Weights of a small sound classifier.
Model: mfcc input, arch conformer, norm layernorm_no_bias, activation relu, moe top_k, width 256.
Training: muon at rate 0.0025, 2800 steps, batches of 64, held-out accuracy 48%.
Data: trained on single notes of musical instruments (NSynth), 184686 training examples, 1.0 epochs.
Rows from block 9 of a small sound classifier, named by matrix and row number. Rows with one number within an expert belong to one neuron, the router's apart. Each number is 128 + 24 x the weight over its row's rms, rounded and kept within 0 to 255. All counts start at 0. Numbers have three digits each. After the name is the row's rms in percent of the matrix's.
After each expert's rows are labels from the 100 clips, of 14976, where the router gives the expert most weight on average: "strongest on" is what is common among them. Only what is clearly more common there than usual is listed. The data: single notes of musical instruments (NSynth). In brackets: how many of the 100, against the usual share in percent.
# router: router (model.blocks.9.mlp.router.weight, 16x256, trained with AdamW), inputs 128-191
# up: expert up (model.blocks.9.mlp.up, 16x128x256), inputs 128-191
# down: expert down (model.blocks.9.mlp.down, 16x256x128, transposed), outputs 128-191

# expert 1
router.1 093:123097135119120123116143114106143120139089107104144144089153071133070097093102139159115134084114145150117082154087141136144132140118139098075118153167138149129112169104151131144149130153113147
up.0 094:135161185105130074164141125145130152114131173184140127172159118117150119113158110098153112105117169172129129106110154154081129111117148147131118105110168129138115127093115169121142125122121119
down.0 101:162102128119145109122157127142166113098118106096131147122120090114144099113144146134120070154190099090109149138128106094143119097146173105136151135142186133158135094086130127107142148115140141
up.1 097:098084163132162105141134128081124143110137108118099115132092165173119142137146123079130129126114134119163111121143159084146104109123137146122120143153153138076137157140121155154088150122134146
down.1 101:090142107103123137141163122145116133127106146138141107128142133140076128151190124094121179129117142118141137121141182127099127136128088118107148143116163150128133155165126129148096128162122120
up.2 101:126130151129126102131117160143130128137108151127109147134133111148122098147135140112165171116162176087095137139116148156128202130143120164139131095130142110156151133110120133122138187093113076
down.2 105:123085135152123137121113116141124122131129173166102061096130102129164102102133117158140109122106146113114120080155129126108127130095083093045121078099118109109120147082155132137099115138131114
up.3 096:078097118127112137143125129166124174119142147087147121146106147162145138163160110108140180110153104094092166123149115176124189124108162107119121112130086136135131117116124081120145118110134153
down.3 103:162155136086182115170144164095130169115137141146166145159132145149135085098097132172109125094153093176122117127155121124083100159126167110112160130095124126145118131141091088078107120119098105
up.4 102:110111138157116141146122110126117147114130166134106113147101093154147131115168172125153121155161154159132109176124110144104096146127145145192130120113127143119136145134126121114144129116174113
down.4 099:147131120132132148128112107145108144134138098114116095129152128092147122092095151162128147113167142101140163162164107124118142158129148141157134150153111134101097101106112100121141122096105174
up.5 097:178117102143143129140098174135135120137120115118146141125125069118141132110147117144125160135119069154099141121121085125155110134134104153127137171173113135139104149090129129091159157114155133
down.5 100:152115148126144145098134129121129108157070127126122139126135158153147151154099118112108152157094086116153106077121158135143125117078142158170134104109122130114119145138105103105120071128174117
up.6 089:096121107122169145119123112149123124097158157134083101088116113115148129131149146091126139089134137118131096164121110121136091114104140115087138108114191120088098126121105150134142177166123105
down.6 097:107166098121106099156158129155089099145114117074133142103154163151116126111119131123145081143123133132170090149145147127145171134145122104151113073131105127132111106125112128124128119139127125
up.7 112:088108120093080172128125134129062138157163087120150110113092087145151124072096134134149147145096114116143146106126139099113131128114108155155149132168133100160090134152145140117122107109168157
down.7 103:155136137116154121124119105135082147182127139112135130176092103127113159153116147157090119075142102098178098111154132167171122095145117102158122107151124121107127116155113153114153144111130140
up.8 100:151089149113151142151139113105130148156124106203106109123112107067094149147117143117137147099156141084154137129121091146122108101100147130123139118138098114140121076111126120139130141160156168
down.8 100:081087098164129097126082168144103121179159127145150118103129130181123108148164098111157141142164116119124145084166133143133112109117128101156141141122143128132123100117148110111131127109097146
up.9 090:144151165106117107144148154165086157147099144103124104117138116108145152097133101138144093110150131154119123093129140150188113105130128112109150199124141176154123136154125130120153119109110118
down.9 100:104119131132137096085157090102119148131122089142123143076155088102141106138165140141104119156146121113150157134104096104143098090103101128119132144103116089147119140106132127112154112110157125
up.10 095:133160116109175168099159150126138144097121111105119122160138113129117100160173062123139115126101131104146117161121141169148136122127085108130108124157120118169128166109120109101098093128122094
down.10 108:132145143140091108130128145117128132167112172164114128134083105115107110141108118111106120140132122119116152095152097082150112152123095138119120096111135099138129133162111128147124108112123131
strongest on: bass (100 vs 21.8); synthetic (89 vs 31.1)

# expert 4
router.4 101:118108107126070135101145149135128137133104121115126078147159138143119136113128111148132139093112099121109123144111126173132111159107175135158131137128118129119141173119099124168172109155098137
up.0 092:130161154108099128135153128152126148148087127166130133109154150123145117161137115131109117129136111124123140071118109112129110129079148132161075110139095131142166152140128114143126166160129123
down.0 089:085169116179139123107135164100165102131146113136132068093173128130140107137113133206146115122068125145168154172121131101111164124137156139151172101117109094135135129098178168147088174107150139
up.1 092:110154109141115139087133149123130122149152171095162127103108154124147086108100165151138117168115132123106152113142073107109132146107114120142121106152117117166128157113139093128146155126148141
down.1 101:132128129168173123074106117130133146129113106142117153103149104124118117119157153111119153150133156093114169167124153111154142117082138105085115177164129122111114118090128159117154099161134145
up.2 101:184146111135122095121089119138097126135152150126117131104108160120168178111142101129116121075159173093126088138135141094128105151166132132181137128133173130159121100109074150117137118156096156
down.2 095:107114119155127090116121167121113139148128139141090116117126142111154095114148162086148111131150150107151111087126134117134101054142122121117147105126138099195087123096158090132112143117145125
up.3 098:108093141088082138113130146168146124070113119134131131129160121191097105150152123113112130141165108136139150165171148127165135137151126144106109118141162104137096151149142157053119157116123120
down.3 101:082099121157071122162189149153115114117125146100160116113120130168096114134144124108092087127114126115129128121153157119140143119141138133116115152127124132128098144145114104091176134115128121
up.4 100:174131105128159139149131140151117152124108160105152162122115172173080146115131129135134102125102107154107171137122137129164135146120124093133134151115112151139139134153101198131091091139146126
down.4 091:157141111124132081179113090090130130172140107135145120102130093122108105107122108117118124129107177110140132160135139128122137110122142076163148139088156123135111138154106117122130147139137081
up.5 097:135100110106141138146138147131155150179123136154124135108107106124111142142081130119117130077083121139103128177133121188145134113092151122116115090109124179137118107131136165109131094194134084
down.5 102:124136135105163139106147142051127149109116155109113122088157141127133110091129107103110119130091160117155169152092141111150132100116123170079151164159165133125114093109145179144106137135127101
up.6 100:110141142093101094078160126085153119114126139146139118114114165181157126131126107133129124169095154118102161112160183153171159144107127125135119166154149159100090121083108161129127126130108128
down.6 102:096135086132121146099107149117083127136153127109149148119175111153108167134114119164145136127123137135168099131175113080125114130162137120164135114120116119119105121137144117137143157116115096
up.7 095:140140162147110141125103125122147136147122123107111080152113160135115141136097079123131110113128170118156161123119165168143086113138102129123091125150098089104121098162166142153160126118081162
down.7 099:155139182097163094152094178080135120137095121131113107115117102141158128083130135112146168131140161132134121101145132130098161143164126107139116159096071097134138099115147131168085131123077102
up.8 102:105123161151041130140100131133151096135109113122081158153133155137146151147143119101146134110123164077128146131123121137130175152071108133162116161132153104127131072125112112110124102134137128
down.8 092:139120101101128139124156155119147143198062141125090119127134159130141144158165168134098131131112112105133098136167120085135121123127168134121115100141146092114139105128114142173126134126134097
up.9 106:129122121131146116160106149180151116124095111137137092160135132120135140144118119121135129106110152106139144141123095155099167135182163122096164143138122137135095124117145117153131090095089142
down.9 098:114106092157121174123142101176088176144189077136119095137122107125138155120157141156131140171135092147165075155147100137131163083158135131140098119163129114123139112131117132152118109162131161
up.10 109:123134138103135143150152154128108120174098149138145158093128125127118134149091134121120116164115167147101139111115151085112148174120118117065130125102101130118073102153110053112105114100129104
down.10 096:095133158106152119167105116095146142166099121162155136110116123080112077132176129156141139153170124101161143179114144109114095096103138109119133103123096132138133142155097150111142131153113123
strongest on: synthetic (74 vs 31.1); bass (57 vs 21.8); octave 5 (37 vs 16.2)

# expert 7
router.7 106:156109150133131128107144154111133127129097112121078122174134124145136114115078139165117101165114103116115115143126132166133131144161141141120114101167126123148101163170146105091160087118098142
up.0 099:074120118143158176164143104126133122095074164119160120062103117109111086100140130141145135130121181155131198119120142109124127108119121093099140095138140144145167110159151166132176131106127126
down.0 101:123108157107138132128127096146135147121127150123140111154149058150107114180161117127116112129120115113131092116141148113173079142102176120113143142131111129064179144137095186160138128137121151
up.1 098:091121121102125158120093129171114119117164131137135145099116131125113171127099121104086134133118134138138165108121124141103091115117108159134168129150132113172127116116150083123087149135127116
down.1 092:109154135144091114123124114136117126111175129102139127151149126155123163122101101116085128147151115115118150164091164073157122129112161143156141095104120125124123131099141116101168110138129115
up.2 104:168157092124124138095118101110116138124106111127137067167173108164148118133112102118082139124129136133112115161159143093137093142113125107102095094134092121176120101160155127172119094128086095
down.2 100:101110135128091136102129113142144129118109119128127115135114139144094127133183132146099131138157146101124157102156132145130135157150160140154136112157083123118165114142145131132142116115115179
up.3 098:102129131121115107118160151105168135153144098087137127176091117099123163103126171175114110128152122107176096104100107120113172143087168162096083100130125099139118151125122122111079113120132100
down.3 103:144124175127111130141146122135122107108151156088142149154145146124151158152167121155103120143130105084133132120126133168167111116122124116102104135148099093120110099146145100078070125099145130
up.4 104:091161152133110179108096131130138088161111144182131125118135133070153128170101135168115130186132148151141095193142103131101136135149120141098108092103090080112106106108113120163112103144112133
down.4 099:129132096134109115112165141095124144134124123133113161112150163094135129142124125126120132129140088158174139141155157105114142147138138147155128098137134147111162118120121088155100087121133134
up.5 092:134116135125116108169125109109138120138079113114082126141160090132116129133148114136139100098102098090165127149154145091109168147131138170102145171154134154103111135128126128160099109071090106
down.5 097:131143109126143149146145133153121154147161124105132134100100158163147096113129154168117107128173166102101114134126158148156130148113154110144115123147080138140123123143116111119113093123124121
up.6 100:124124137186114097130130143136141084188129131113120151122130123109173113105134157113111096109155119127126140132106141133136105112116099141135127157096106149109070153139146192125139162108100131
down.6 102:100093117089141129145114135134099121082145104132137127082113110113107161114117179092154088172102095096159154102117114104123105117139120149105154150141083136112128106142118141139139093094120146
up.7 096:108154127124169154126107133126136128107083122140168105113104164124141083136132088125146120115127161139117118106163157143138125142087125101158155147128141112131151127123139155102120138177112118
down.7 106:153150123123098142083141134121111139101083087135102167100114142146125155123111111151151146141154109120109096170096125119125142125108148123172115143109152116136073160122098155141129105142113136
up.8 101:155129146126155114099121052134125125093130072089127114151105106138143177146128129104137118142102114124118161111123130081138136107131138145125120103147100051094075141157101120138098145148114115
down.8 099:142120145177140178127115128129102160166144135149137173129160154146104150137133112138120167157111091081093157108126147136121109095097157137129124130091111161129155124161155109136066121125148123
up.9 100:138133162124154171101128116098111109134136099148128148130117078150133098096101127172129122112113113128154139170138161155119135143113131074127162153160171103154136151111090144108098133132100135
down.9 104:141116105108115115141145158143144121131142110149117135167150062116131160111164135136097132116090125148114082123186104091166116132141110159133170083116148131135115138113131173139134142157151100
up.10 102:075164146095115123108182101123151156175108084106133154100090154133107095099110134110110118098134114136116090089104111125124193137106091093095106101131143137131140123107135162155117165097126121
down.10 106:112167114137124114162144121111141140125106117136062137137134127084116171183133104116136099112083133117100163129117121138122107113160127095142106106115099103083151156136127162142107178133106118
strongest on: keyboard (71 vs 15.5); electronic (65 vs 36.4)

# expert 8
router.8 102:113127122143118121145159132126090104161114158074135091134129144134140144120137128107139141140136166177126093145132148091125156143095181151136119115131140096168154127157146130109093133128156146
up.4 101:115171136104156106119140166135155144106154116143140119125158148154096125107145126081087108130152140142090127143125123143119108119127151131122146094183126150122147137123177123103109080143131126
down.4 102:141155147103105141088094154137106128120096127171136098122157100167106166137141129157151100130119104148120112116157096152146178135127145113113090137086133145116086101134110084169156174117094139
up.5 101:127097193144165131091148102128119166124139116127087110133153113121115178119109146113151146147143163133127156094109100176153122134148115113127099119106128095132179149138157109124104171147138095
down.5 104:104164106143105175081138121161111118132121120095125112162119161153110147111136127124122138124162136160141115167076141157152149114129105101115122116127151113129107121155165159131133146185126130
up.6 105:119109134108169179157136131125119144114152154110106122138120141102110111118124120143160161136168136150138133133095137119132121151148132130098164118101112116123175157122095138110122127099152138
down.6 100:084103120157105082136127153164118114104170098167118108110121111173085127115080077099101137090165124144133133103113093134102116169105089132144112141117150122113118089136160121155158119093089097
up.7 102:083128100091148117138134109153126147139101104146120121134129159133085165127105119126110127095099145101129146150131124134143076130116119155116119155114174134147103164171125144150147101169096125
down.7 100:148166169166151142140133131109110137120144163097121122123120164126159112161127124122119115121113097099108143142111105107108122069117106135115116090099081109110124134100131127059150110153101124
up.8 098:157111153073144173124105134108133124111095176136101112145135121114112119151134122138103136110169111097105140116107128151141126107159138134122096136102136129108118125135128164131145142149054168
down.8 096:156157138144132143105112150183094079149122134111123095153142128147157132121104120109085109100131151125128116139085148111146165129124155147120144122119100096113155178115150146135142138092148140
up.9 105:152162164168109126185116131094090090117159160107132113157128150139122101149153122090106098113210142116126146109142111116090096167116112066112098094127134112107092160140139177122133089108159097
down.9 095:113134094115151117154158106114131128123149113098100112123122179116106114142102121156132127173135127144093086130092143125105121117149187089115109131161183118108136118147136138132129151131122129
up.10 099:148110105113101065103160107134132129141137142139157128137111126109141119091105143165197085114124109119109151134126124158120159126133167176134108135145126131089080106141148103110117137111134177
down.10 097:117125153104106124116149107120099153146140106107120143123107144130124139152130083097118133130121149118144144126146166163116093141149082155110151155115131106103146134087102116143135085124088092
up.11 098:128145166176180173118140127170130166109158142120101138165159136107127139143111132114133106109096130144146107122119134122147134150144112148115111156129128085072150129117119089135083154144154106
down.11 105:175081091103195124141125132160134070134149108101129175110126087164112117123091108152163127074104115140157137119124151110130122117131146149081124134139148138129134148093134093153176144162068130
up.12 094:088168107137124165142121169149197142105133111149075121099120155114110094134144116135151118138134156142099100176075118141117097163117110166143149106136106118103120137116137108104108087087164126
down.12 099:149118113129139141095149119191122103090163096141126117131148132158165103129118118139128145147127135075157147164126113135136128061125141143167135116100097139139140163115124115155080123109112145
up.13 101:112088118121136172136082122136101117152110152125118125130123154110152159075109122119105119126129136089136134104162126165163149150124155128142073181132088126079127080134094126055151133127130144
down.13 095:143153090124123168130119170151110103140172142182143114163151102115153129135172102151128174139152114114091119174124122140115127141177112135119130100160143146150126148124144128099110116171131161
up.14 103:144114110161140144141089120122073108107132118066106166171124134168142122126110105116123090147118142166130158135104120135135111163101117127134118146094093116121141160144137109153158130120110155
down.14 101:128139122132120127155136136131134095160085126150118143118101108151092124109133174118172156127085084107138092150110163107115139156179118126132138125143149166135115163122105140099121101160094133
strongest on: mallet (41 vs 10.8); guitar (32 vs 13.1)

# expert 3
router.3 104:100135137114151144111152135126138131163141152129155173145140082111134149120118168161121105128114091084146114141134129149113118122077173124146142150165131131108131125068081142084196131168152146
up.4 098:133118132102168136086112099120095139132125090106139108183135160155111129151124148152111129145118073124127148128080160135090118106111124137166116143143134144151119120133150137174094146119115115
down.4 104:145118147156118144150148139166136139155170114179104073164112151121101102130122165134098125140126148122129153101149099094153129113154134132126142136165117152117153110169158104122121128100152080
up.5 095:088168137078101137146113090142148145160172104118121097088111086092112118180166138136129133100098134095135148092103126115098071115102110172171128063102140162137152092090138137165133145128095108
down.5 106:142147141115122104130080121098155134136120137096099152116136087158037132100133112148148157090120126131143162144135111119140092082148140110169145127139144126082119134144088139120104124086139088
up.6 099:118145136121138160117156116118153106096155105172107088123144132103112169154107161104138178144151121109130147135139098107126135140144121125134121085142146135148130099095094099113111164114141144
down.6 100:082120146119117104080154144147150131155134097079125168115116067147150150125121154090134105143110094114160132158146055146106108158131136117133140156136104165083163139163125143157116124177084147
up.7 106:142143121136150119133106205112159147184105136081118171123136120133127151133147127107122117138103165110115131086145127121148134130106141125140124142115080130089088096077160128127155163118086144
down.7 098:104124144132139141086153105138152152138114138160108122073088142103101157134086135149128149083133133133137121122155117124162123105115142113090135131115159160192141123161136123162153183113140121
up.8 096:135114106103100136138114111105165160147089094160156104110125135118106157146155141149140133138122137122131128143153145110103142151142159121079123159090123142148131154095098077137112121162109118
down.8 096:149129136126164139079097106175150150134099138151136129101121157089136145160097139119116131157144114089102139102093140104093143090141089147175132102159135109097106118169124125134150112140141109
up.9 093:145134124117116137071126121099119130134113158123150138134161132175120112116152106144094134153181162121128126158123086159147175132128149125153115111157117099107125127131165160098136157183119117
down.9 106:115151107123156149122133111166180104120111134125127136121150112089105115116094109181111132104092129170130147118133118161108104103134143131116108074153123103151134170118128103108121127147116135
up.10 106:106108102155106137130179127143121148125151125136090176094110130150107104163106104157109103107179077109123169128084149108117093120106148099140157110106103114154113124102087122086114168143154129
down.10 103:146114162130124159152150137159142081136112080104099146136132096136160150105157166123135117155130129121120151142142141094093164082119134177124104142164121081076121111104059125164133163111134130
up.11 095:150137102141114125075153133170099091147117120114109134104147075155094151115109110137142144141105124118138136134141129114144088140142156129101142112144117092128128140134129112054153132124119135
down.11 099:114175123156121172139094168088120134125154151107111086120109098125093118109118138104090136119150136172126132148179156160141114162134112169120091134096186130084100123130075092148135155122096136
up.12 096:146175114135153123099154149112131133148147121129114124102120127118118133127125123090124176142114139145128074132139140165133100138120131135104109116156116151128129109147151156150138111119115125
down.12 100:122129157107128147130119159135120132113182187092122161124141112135127109098125131116073133173160103155124149186104098123133133121125107132155140159116126117108095109104137114152118153143118098
up.13 104:101126162107156091179132142102109139126150128135105144112123083061174146121120129099136129167170129119082151098081116119124119137129102131131152077113152133070093138117158150133097143147096134
down.13 095:174061126100118141132126121113109165123162133097057138099145112102131073091097128107143147139162165138135141123139121122119154167180122155110139112153076148129125115116134134110131109161102120
up.14 106:157151147076073129122158120158137102125135132103125109100127128074137149122132151143173128127137171161130152094111107168112121113187121122139131132093165133124149139156132134130118102103159149
down.14 101:137134127157140119100174082104103145120129134141118146140134154148116119129145111130146139145115155167163112150125116111114151095109120132149158078112137144087096070166085167115134089065114133
strongest on: acoustic (81 vs 32.5); reed (75 vs 4.3)

# expert 5
router.5 102:103169127134135144124135180091142163097120094163138142096184137128153126120178099174133135131110099103129144112108153104175107141155138073117112123135134134104092148147076134123130094150131139
up.4 101:113118146136128128122083120127121133159126155184163149135085139122109102135111121170102132141129148143112148101109136158106120140168126122141118146138104165136163086115170108127135121114124130
down.4 099:103118160155150096109105133157176107102153138131102145140143112133134149113106157101128133121120111130084147128085091100150089144091103125109133168133128125119136191181080119125129090129164162
up.5 104:150120129130175136147103115131118114145116125128156124100157098114120162127069160139128123124103127104090134126089153103115185107150113143095172125166125122112138125152126124133184113137139150
down.5 105:096170149133154139131141108123148105131113132128132161159115102121077122138154177146150143124171188139152125135161105129121121180158119104136119109148123109120145108104082116046119104087142116
up.6 103:143100115117158123120093168125128144143104132120137122130141141131107131128141109126105062100117106107109162126122113143086113115110129099159108152132138116135153136102138144140105128117112135
down.6 099:101134150114122103123114137126127144154160122128183153125175131140180082167129127111116108060152141155094143118102135180161117150162100145116126106166121108114145124158105165132142161108117096
up.7 104:092095124148138132112133141128093096166093151147104110131116138130156136113137165139145172115100118137117150112154140124160180131108125099087110128130090066095129125147155109199161125134117114
down.7 100:123122161143131124130108149119144133081160136127141155125137142163120103140140119091144132183133095104162095119144120141114123130102133160179163101095144151136117091166093147132111172118084151
up.8 099:179142102170086120123142159190114124155134140125145149170072129102135138095153121127148131103156128127116114109120137157178137109157166114150129117124118100174141133138109148146147097111101089
down.8 103:125125091131146146076106150150138119108157132137134141132140104095140065148129137124142137126074119085094104150110122082146134168161106121140126096131106100147113179115145117128104101169104121
up.9 096:127160140116154172129149118143122108151121135136137139088093144115107141130110116128084088133087135110145137121052105178108083140133115109121160106088136109153147113116094136121116151121133143
down.9 101:148104118140156109170105129133121131088138142123154147096129093135125112100122127133119125134098139151096126109118144109145145130107153107114152149174122110101154136146098162099123139099105109
up.10 107:147089141135118141151123117089105116132159137102143111104137087155120135131126115151105077119167120138142114083141090113136134149120147131142125139148130161127096148124097121161125116154145114
down.10 096:102112137117104111121168148133108122111141117150123135129132119147115170168105111132117142102166103160146138132116143131129142187151159111122128138121099107145159135132138089111115147140131103
up.11 096:104129117135173123146097139072141153118098106133154089144153135103157122117117083095104100144159162140119101083120112101125127113152126156112130123093076167142153164134101145108152105122119117
down.11 102:146183093088095120117085142039158155103133089124138119126143156113105145161072154078133100133169109105156114176123126143151130149164161101135106117107124151166132162112125125119125115117106160
up.12 100:122104119138173163115111106119160096099095123179080180139190110119113097147126144145116125127175110143127117095123141129145120117150104124070123164143137158090109141136139133113124112066122140
down.12 105:133128116178085143120121125138151106171103119113108093136203180082122147161130151151172102167156116138098099114153139142144148165137120116147124106137080168111167157122170086109109104155128134
up.13 102:118131125116159097113134137143079166078152170111129121127124129108124149137109138122160131181108117138148110060176123099129133125118142083177133158158138107117157108165150139093171133143086121
down.13 099:093105113154154127145084110123094126152133129130135127137107140131103141127167095091085173141133176119148140137126117147120129160141151102122140140168121106164102123128118148135123128106161111
up.14 106:129122132134132123124191091133147126090122135142122148108120099159150167129120121180139146099133111159121128156099120154127116110127105148096164119075137152100164128184116167111107107129082162
down.14 106:115162124089095119136183144169144153113156149144105143122134122109131111126137158105161139116122142145136116119141074109126157172131118121139124108109152108134152159154089169136127106116120125
strongest on: mallet (91 vs 10.8); acoustic (77 vs 32.5)

# expert 14
router.14 112:138073104138150113119147095128129111131111127142095126094121101121128144110122134130113176145125117166140140123136147152115133115080141138142083093179163118131149124093142125141103162167115145
up.4 095:166117162159119133152144083145126099097105096130130127093141151150142120118136125084130138132097131141127108128129111168061133133093124111165158130150132102128180126128116090084115144107138148
down.4 107:133131105134150148124170138111160164122121129110156145133110134103161147129126104113162140122087109102113142097116133103128101134104130093112117140135123111130145132184149154137122123136175157
up.5 106:103130105138140144101150108121097132130155153135108123107142128124137129125135139077133144169132123130120105137177137116133107096134098090153116064115110136116108085128146135110165121157131149
down.5 100:105145135118153109133127130123102148138152140165088125102134145105129125111086110123117107160125132144118150123129141135161137140146149097101141120145127148164154129138144118090127118148103102
up.6 094:124152155143155118118160152090100106137141098136143133177092127138138178155135118126145138126109116128095130161076093129136119124109104078143196138123132140139176138108139123155095134130118107
down.6 108:130118122085160116143112103119116120090058145075177168114132110105146150133151104137123121097095153136166107139130128115150128108139109134126153128118119124084134129109096135126148136133127140
up.7 102:139089128126099132132103149142154128120081110143148140137115099153135117110147118109114149138167160140126125128156102147126156123126096136120138169133150096124113166175104117092141111119131111
down.7 102:150135120102143132101133107133104143123131129115135107120133168124169137099074090141099133087148161143155099167129145133154120137146142114100143136168114122137154124148078104113123153126142108
up.8 096:083154146099127136140124141121163125123151159095086155156136151169140136086140141167112115124092107122133104104121154142159113119129133130165156157138130132135128121099103105113133097097134080
down.8 097:174099121111093105158132125107129170094130084148141090133129112160073115174120150095103113160078144149119127149144093049144131118120115161112156129168119068140099134113131191075129103126119137
up.9 092:126145147156113101126104103108117130131131140051122118103126107130133129119142125153147145133101150145162107135122107109107148124120148130142097179129139102131144163145143071159125123154131133
down.9 098:142119120156143100071117155135129098150141128148162124119081119083106101093139170146146124148137092116132142145147139107153047128131153154112132135110127127132184106094100103168147137098119113
up.10 102:102111136082162129100171172125124123137144124139157108153110143103114119113112116157123089099127091127118106167127119108127113124106060177136110135115172159114169112137097153170141143122150139
down.10 097:122134150124115122139118095136139088160177134157137126115129068109119139156155147148094121118080101116111110103135136154162108110119170128110160124121136124153149110138147149167138130144156120
up.11 098:159107117139103143142134169153154145139162126124164144120125146116121160142123134130153111136125067134106122200163121123118136147128153082119136118100147121100125132127162130114103139183142105
down.11 104:118117136116117151082115107135172140103170127167092138136112120121161120138106123130076103195136131107144141184119134118158111134122116101148135129117171092079118123142149111134151100145131155
up.12 106:094137125144092095129082132180129095157168130131116131092133165165134103170133143122114132147110117129166112106113152129103142157130103125156143167154120112137130146153111126133160153161132115
down.12 099:123137111153106147101146123113121138102129150098168111142065145096113105094162125151186129108105128157074120149131162185111111116041142101126125121133146145099159128108123156125115101116140095
up.13 101:072113102150131145105138158128113147122095126149162146175150113134160137118100140106148137099111120142098124154113117150184144117115069155090142116094118151123099144115089132100188125088135118
down.13 094:144106097125143103124163160112118102154109122121117136117130124109172118147105160155154104161123137167128118169107128139133133170128111170120127092099116121140143132163105135119137147120133130
up.14 106:131137112092129096117127105139142149127113136103114128081128161127156138126164131105135154081139061154118113103154122118165103122185132142123136111125128146095094140122153122134165115133113118
down.14 101:106111128136131167168177118122104104102139168091132138124139071128150110135065155141133112098154143140142114134109141124174124141111168144154096146119115110103162140130196097118127143135122142
strongest on: bass (87 vs 21.8); synthetic (86 vs 31.1); octave 7 (32 vs 7.9); octave 6 (29 vs 11.7)

# expert 12
router.12 097:113136137152080115157144067079126158118091125102113141167137157098154166116120162152135161144127093170134115132143099137091126130140132142131143115093130123145109177128130120154166103143131159
up.0 095:143151075115142091077155128135117175094101098152118132142160147106091128094122096140149117130134106175144138111122102125148105116109100079129097116116153139126129160140099115137107119146103152
down.0 111:106121114104130128125092183171096165125128145166125130122119145135141166146067154098146148162097129127132140141109135140146075141118144132127137147097154106144103136147131136176143093095127174
up.1 099:134134124151138140158124123118126115176140139132095097091122112141115163108139117072120118134122148154102141148163131100142144162126112121105122065111123128137112119186101117106119123122118096
down.1 092:158112115147127126117121131124142177086141130129164128104128143083171149078102158149120155091130119122126147118158119148105148112136142111143146130160130149116135141140134089113152180132115171
up.2 096:123118155132133169185155141141151097129124103110155104114122140137114150128123138094135149140089063089135153146098140140077130122089152141114131144155134119118086091175124149106136135105174194
down.2 100:136080086138102136083161130153118151117106167149114106106116168112121136138126142142141117148113170102111141124120107148124154115180173166122067112146147131132121154149148133125139146151134122
up.3 097:111100123162134149078130120106116108093137155139154158141114137126118142121105120102073121120102128143104115144091129116124144150124161153120112109131140143131114114120171073098139155143161118
down.3 099:117121136105163149121135132098149119128129154122132135141081134129121105126153145113109089140114179086084126137132119135147130116098116119164112099139114164144088140106152150115143115140117156
up.4 102:131156161109122126122140169099116107112093114116141130152135127116122078126155110132144095116132164116130133157121103116123149150111112123142086115080101111138117122153105128133122079112118136
down.4 104:099173138097109199122157103125113126116132120137104123109152134138136124171131148126177085151118143118121137125125104110127155115142133142159111081099127110119134129162134151135121138107161118
up.5 104:149120145143092135101124148161142162158135070172131167113116139099149139168088106128091117140137113161117174129146119150143111152103094091115129114146101172124184139165100112143105161138117141
down.5 103:079155168109115155038151109151115144100169120126088164115138183093150130145137154147128130128131106148122123116141140120109134117156104178161162117198124141127141123129096160134127149152139110
up.6 101:111085143125112119128139136128160130134108152136106137099195122133163079174163139135108105146122119096134180119122127156132176115122103153118139123143162190212123138150165137169143121151129113
down.6 100:146152130153116105136103090137154132118088115089120128100137111147129104124131083131132133102154101126135167107118139097120121094126106139152110100143126158124132146201127087129137104112150150
up.7 100:125081115131142121096086112106168089119124115125137130100124122097146141112145148114147153108111131134114164079133100115132104157112156138083159098128125159103132117116132109071103097121112150
down.7 106:113156087124106068145097116101116110134155158111186124135160157124110127140154150128100119126132126154174088156145131073111132119169099108114118150141108115083095138110118121194113173147148131
up.8 096:122119149106105092104157147157142128140107127117114134133116135126104144118098115106119122177122142114089161091143107098107137104162134135124110094170116103170193116176130157138157101079153132
down.8 099:137156156107143120137191143148146088115111126166166138116121106153143123159079126110110104123120125131122112133102107097172109131185099135098136142121124156135114122084159099097120111115131116
up.9 108:103094132162140098117151138100088107135117166143141083149087131112137143168164141131135134077106097149115163121140098126106141156133112170135138105117143073140126149135108117094105135154102103
down.9 108:106137116113134158170106163093111130146123139115118138136146095116092140094120100121119118119168175158127132138091101097124156106139125155154155129114130125099118106153142122116134111118060135
up.10 092:144196144126099114165112138132103133147148138141088147130127140108138165096117113097153125123108152129104124132121087145138122126111127140072139130115138127133130082119144086148138159122086109
down.10 097:115155106113194140148143156111138116146133093133123155129114117136130115103109156169133136149119141124109182104175133131149118132155127147129112123115147144119119146147115073130132163151141103
strongest on: acoustic (92 vs 32.5); reed (91 vs 4.3)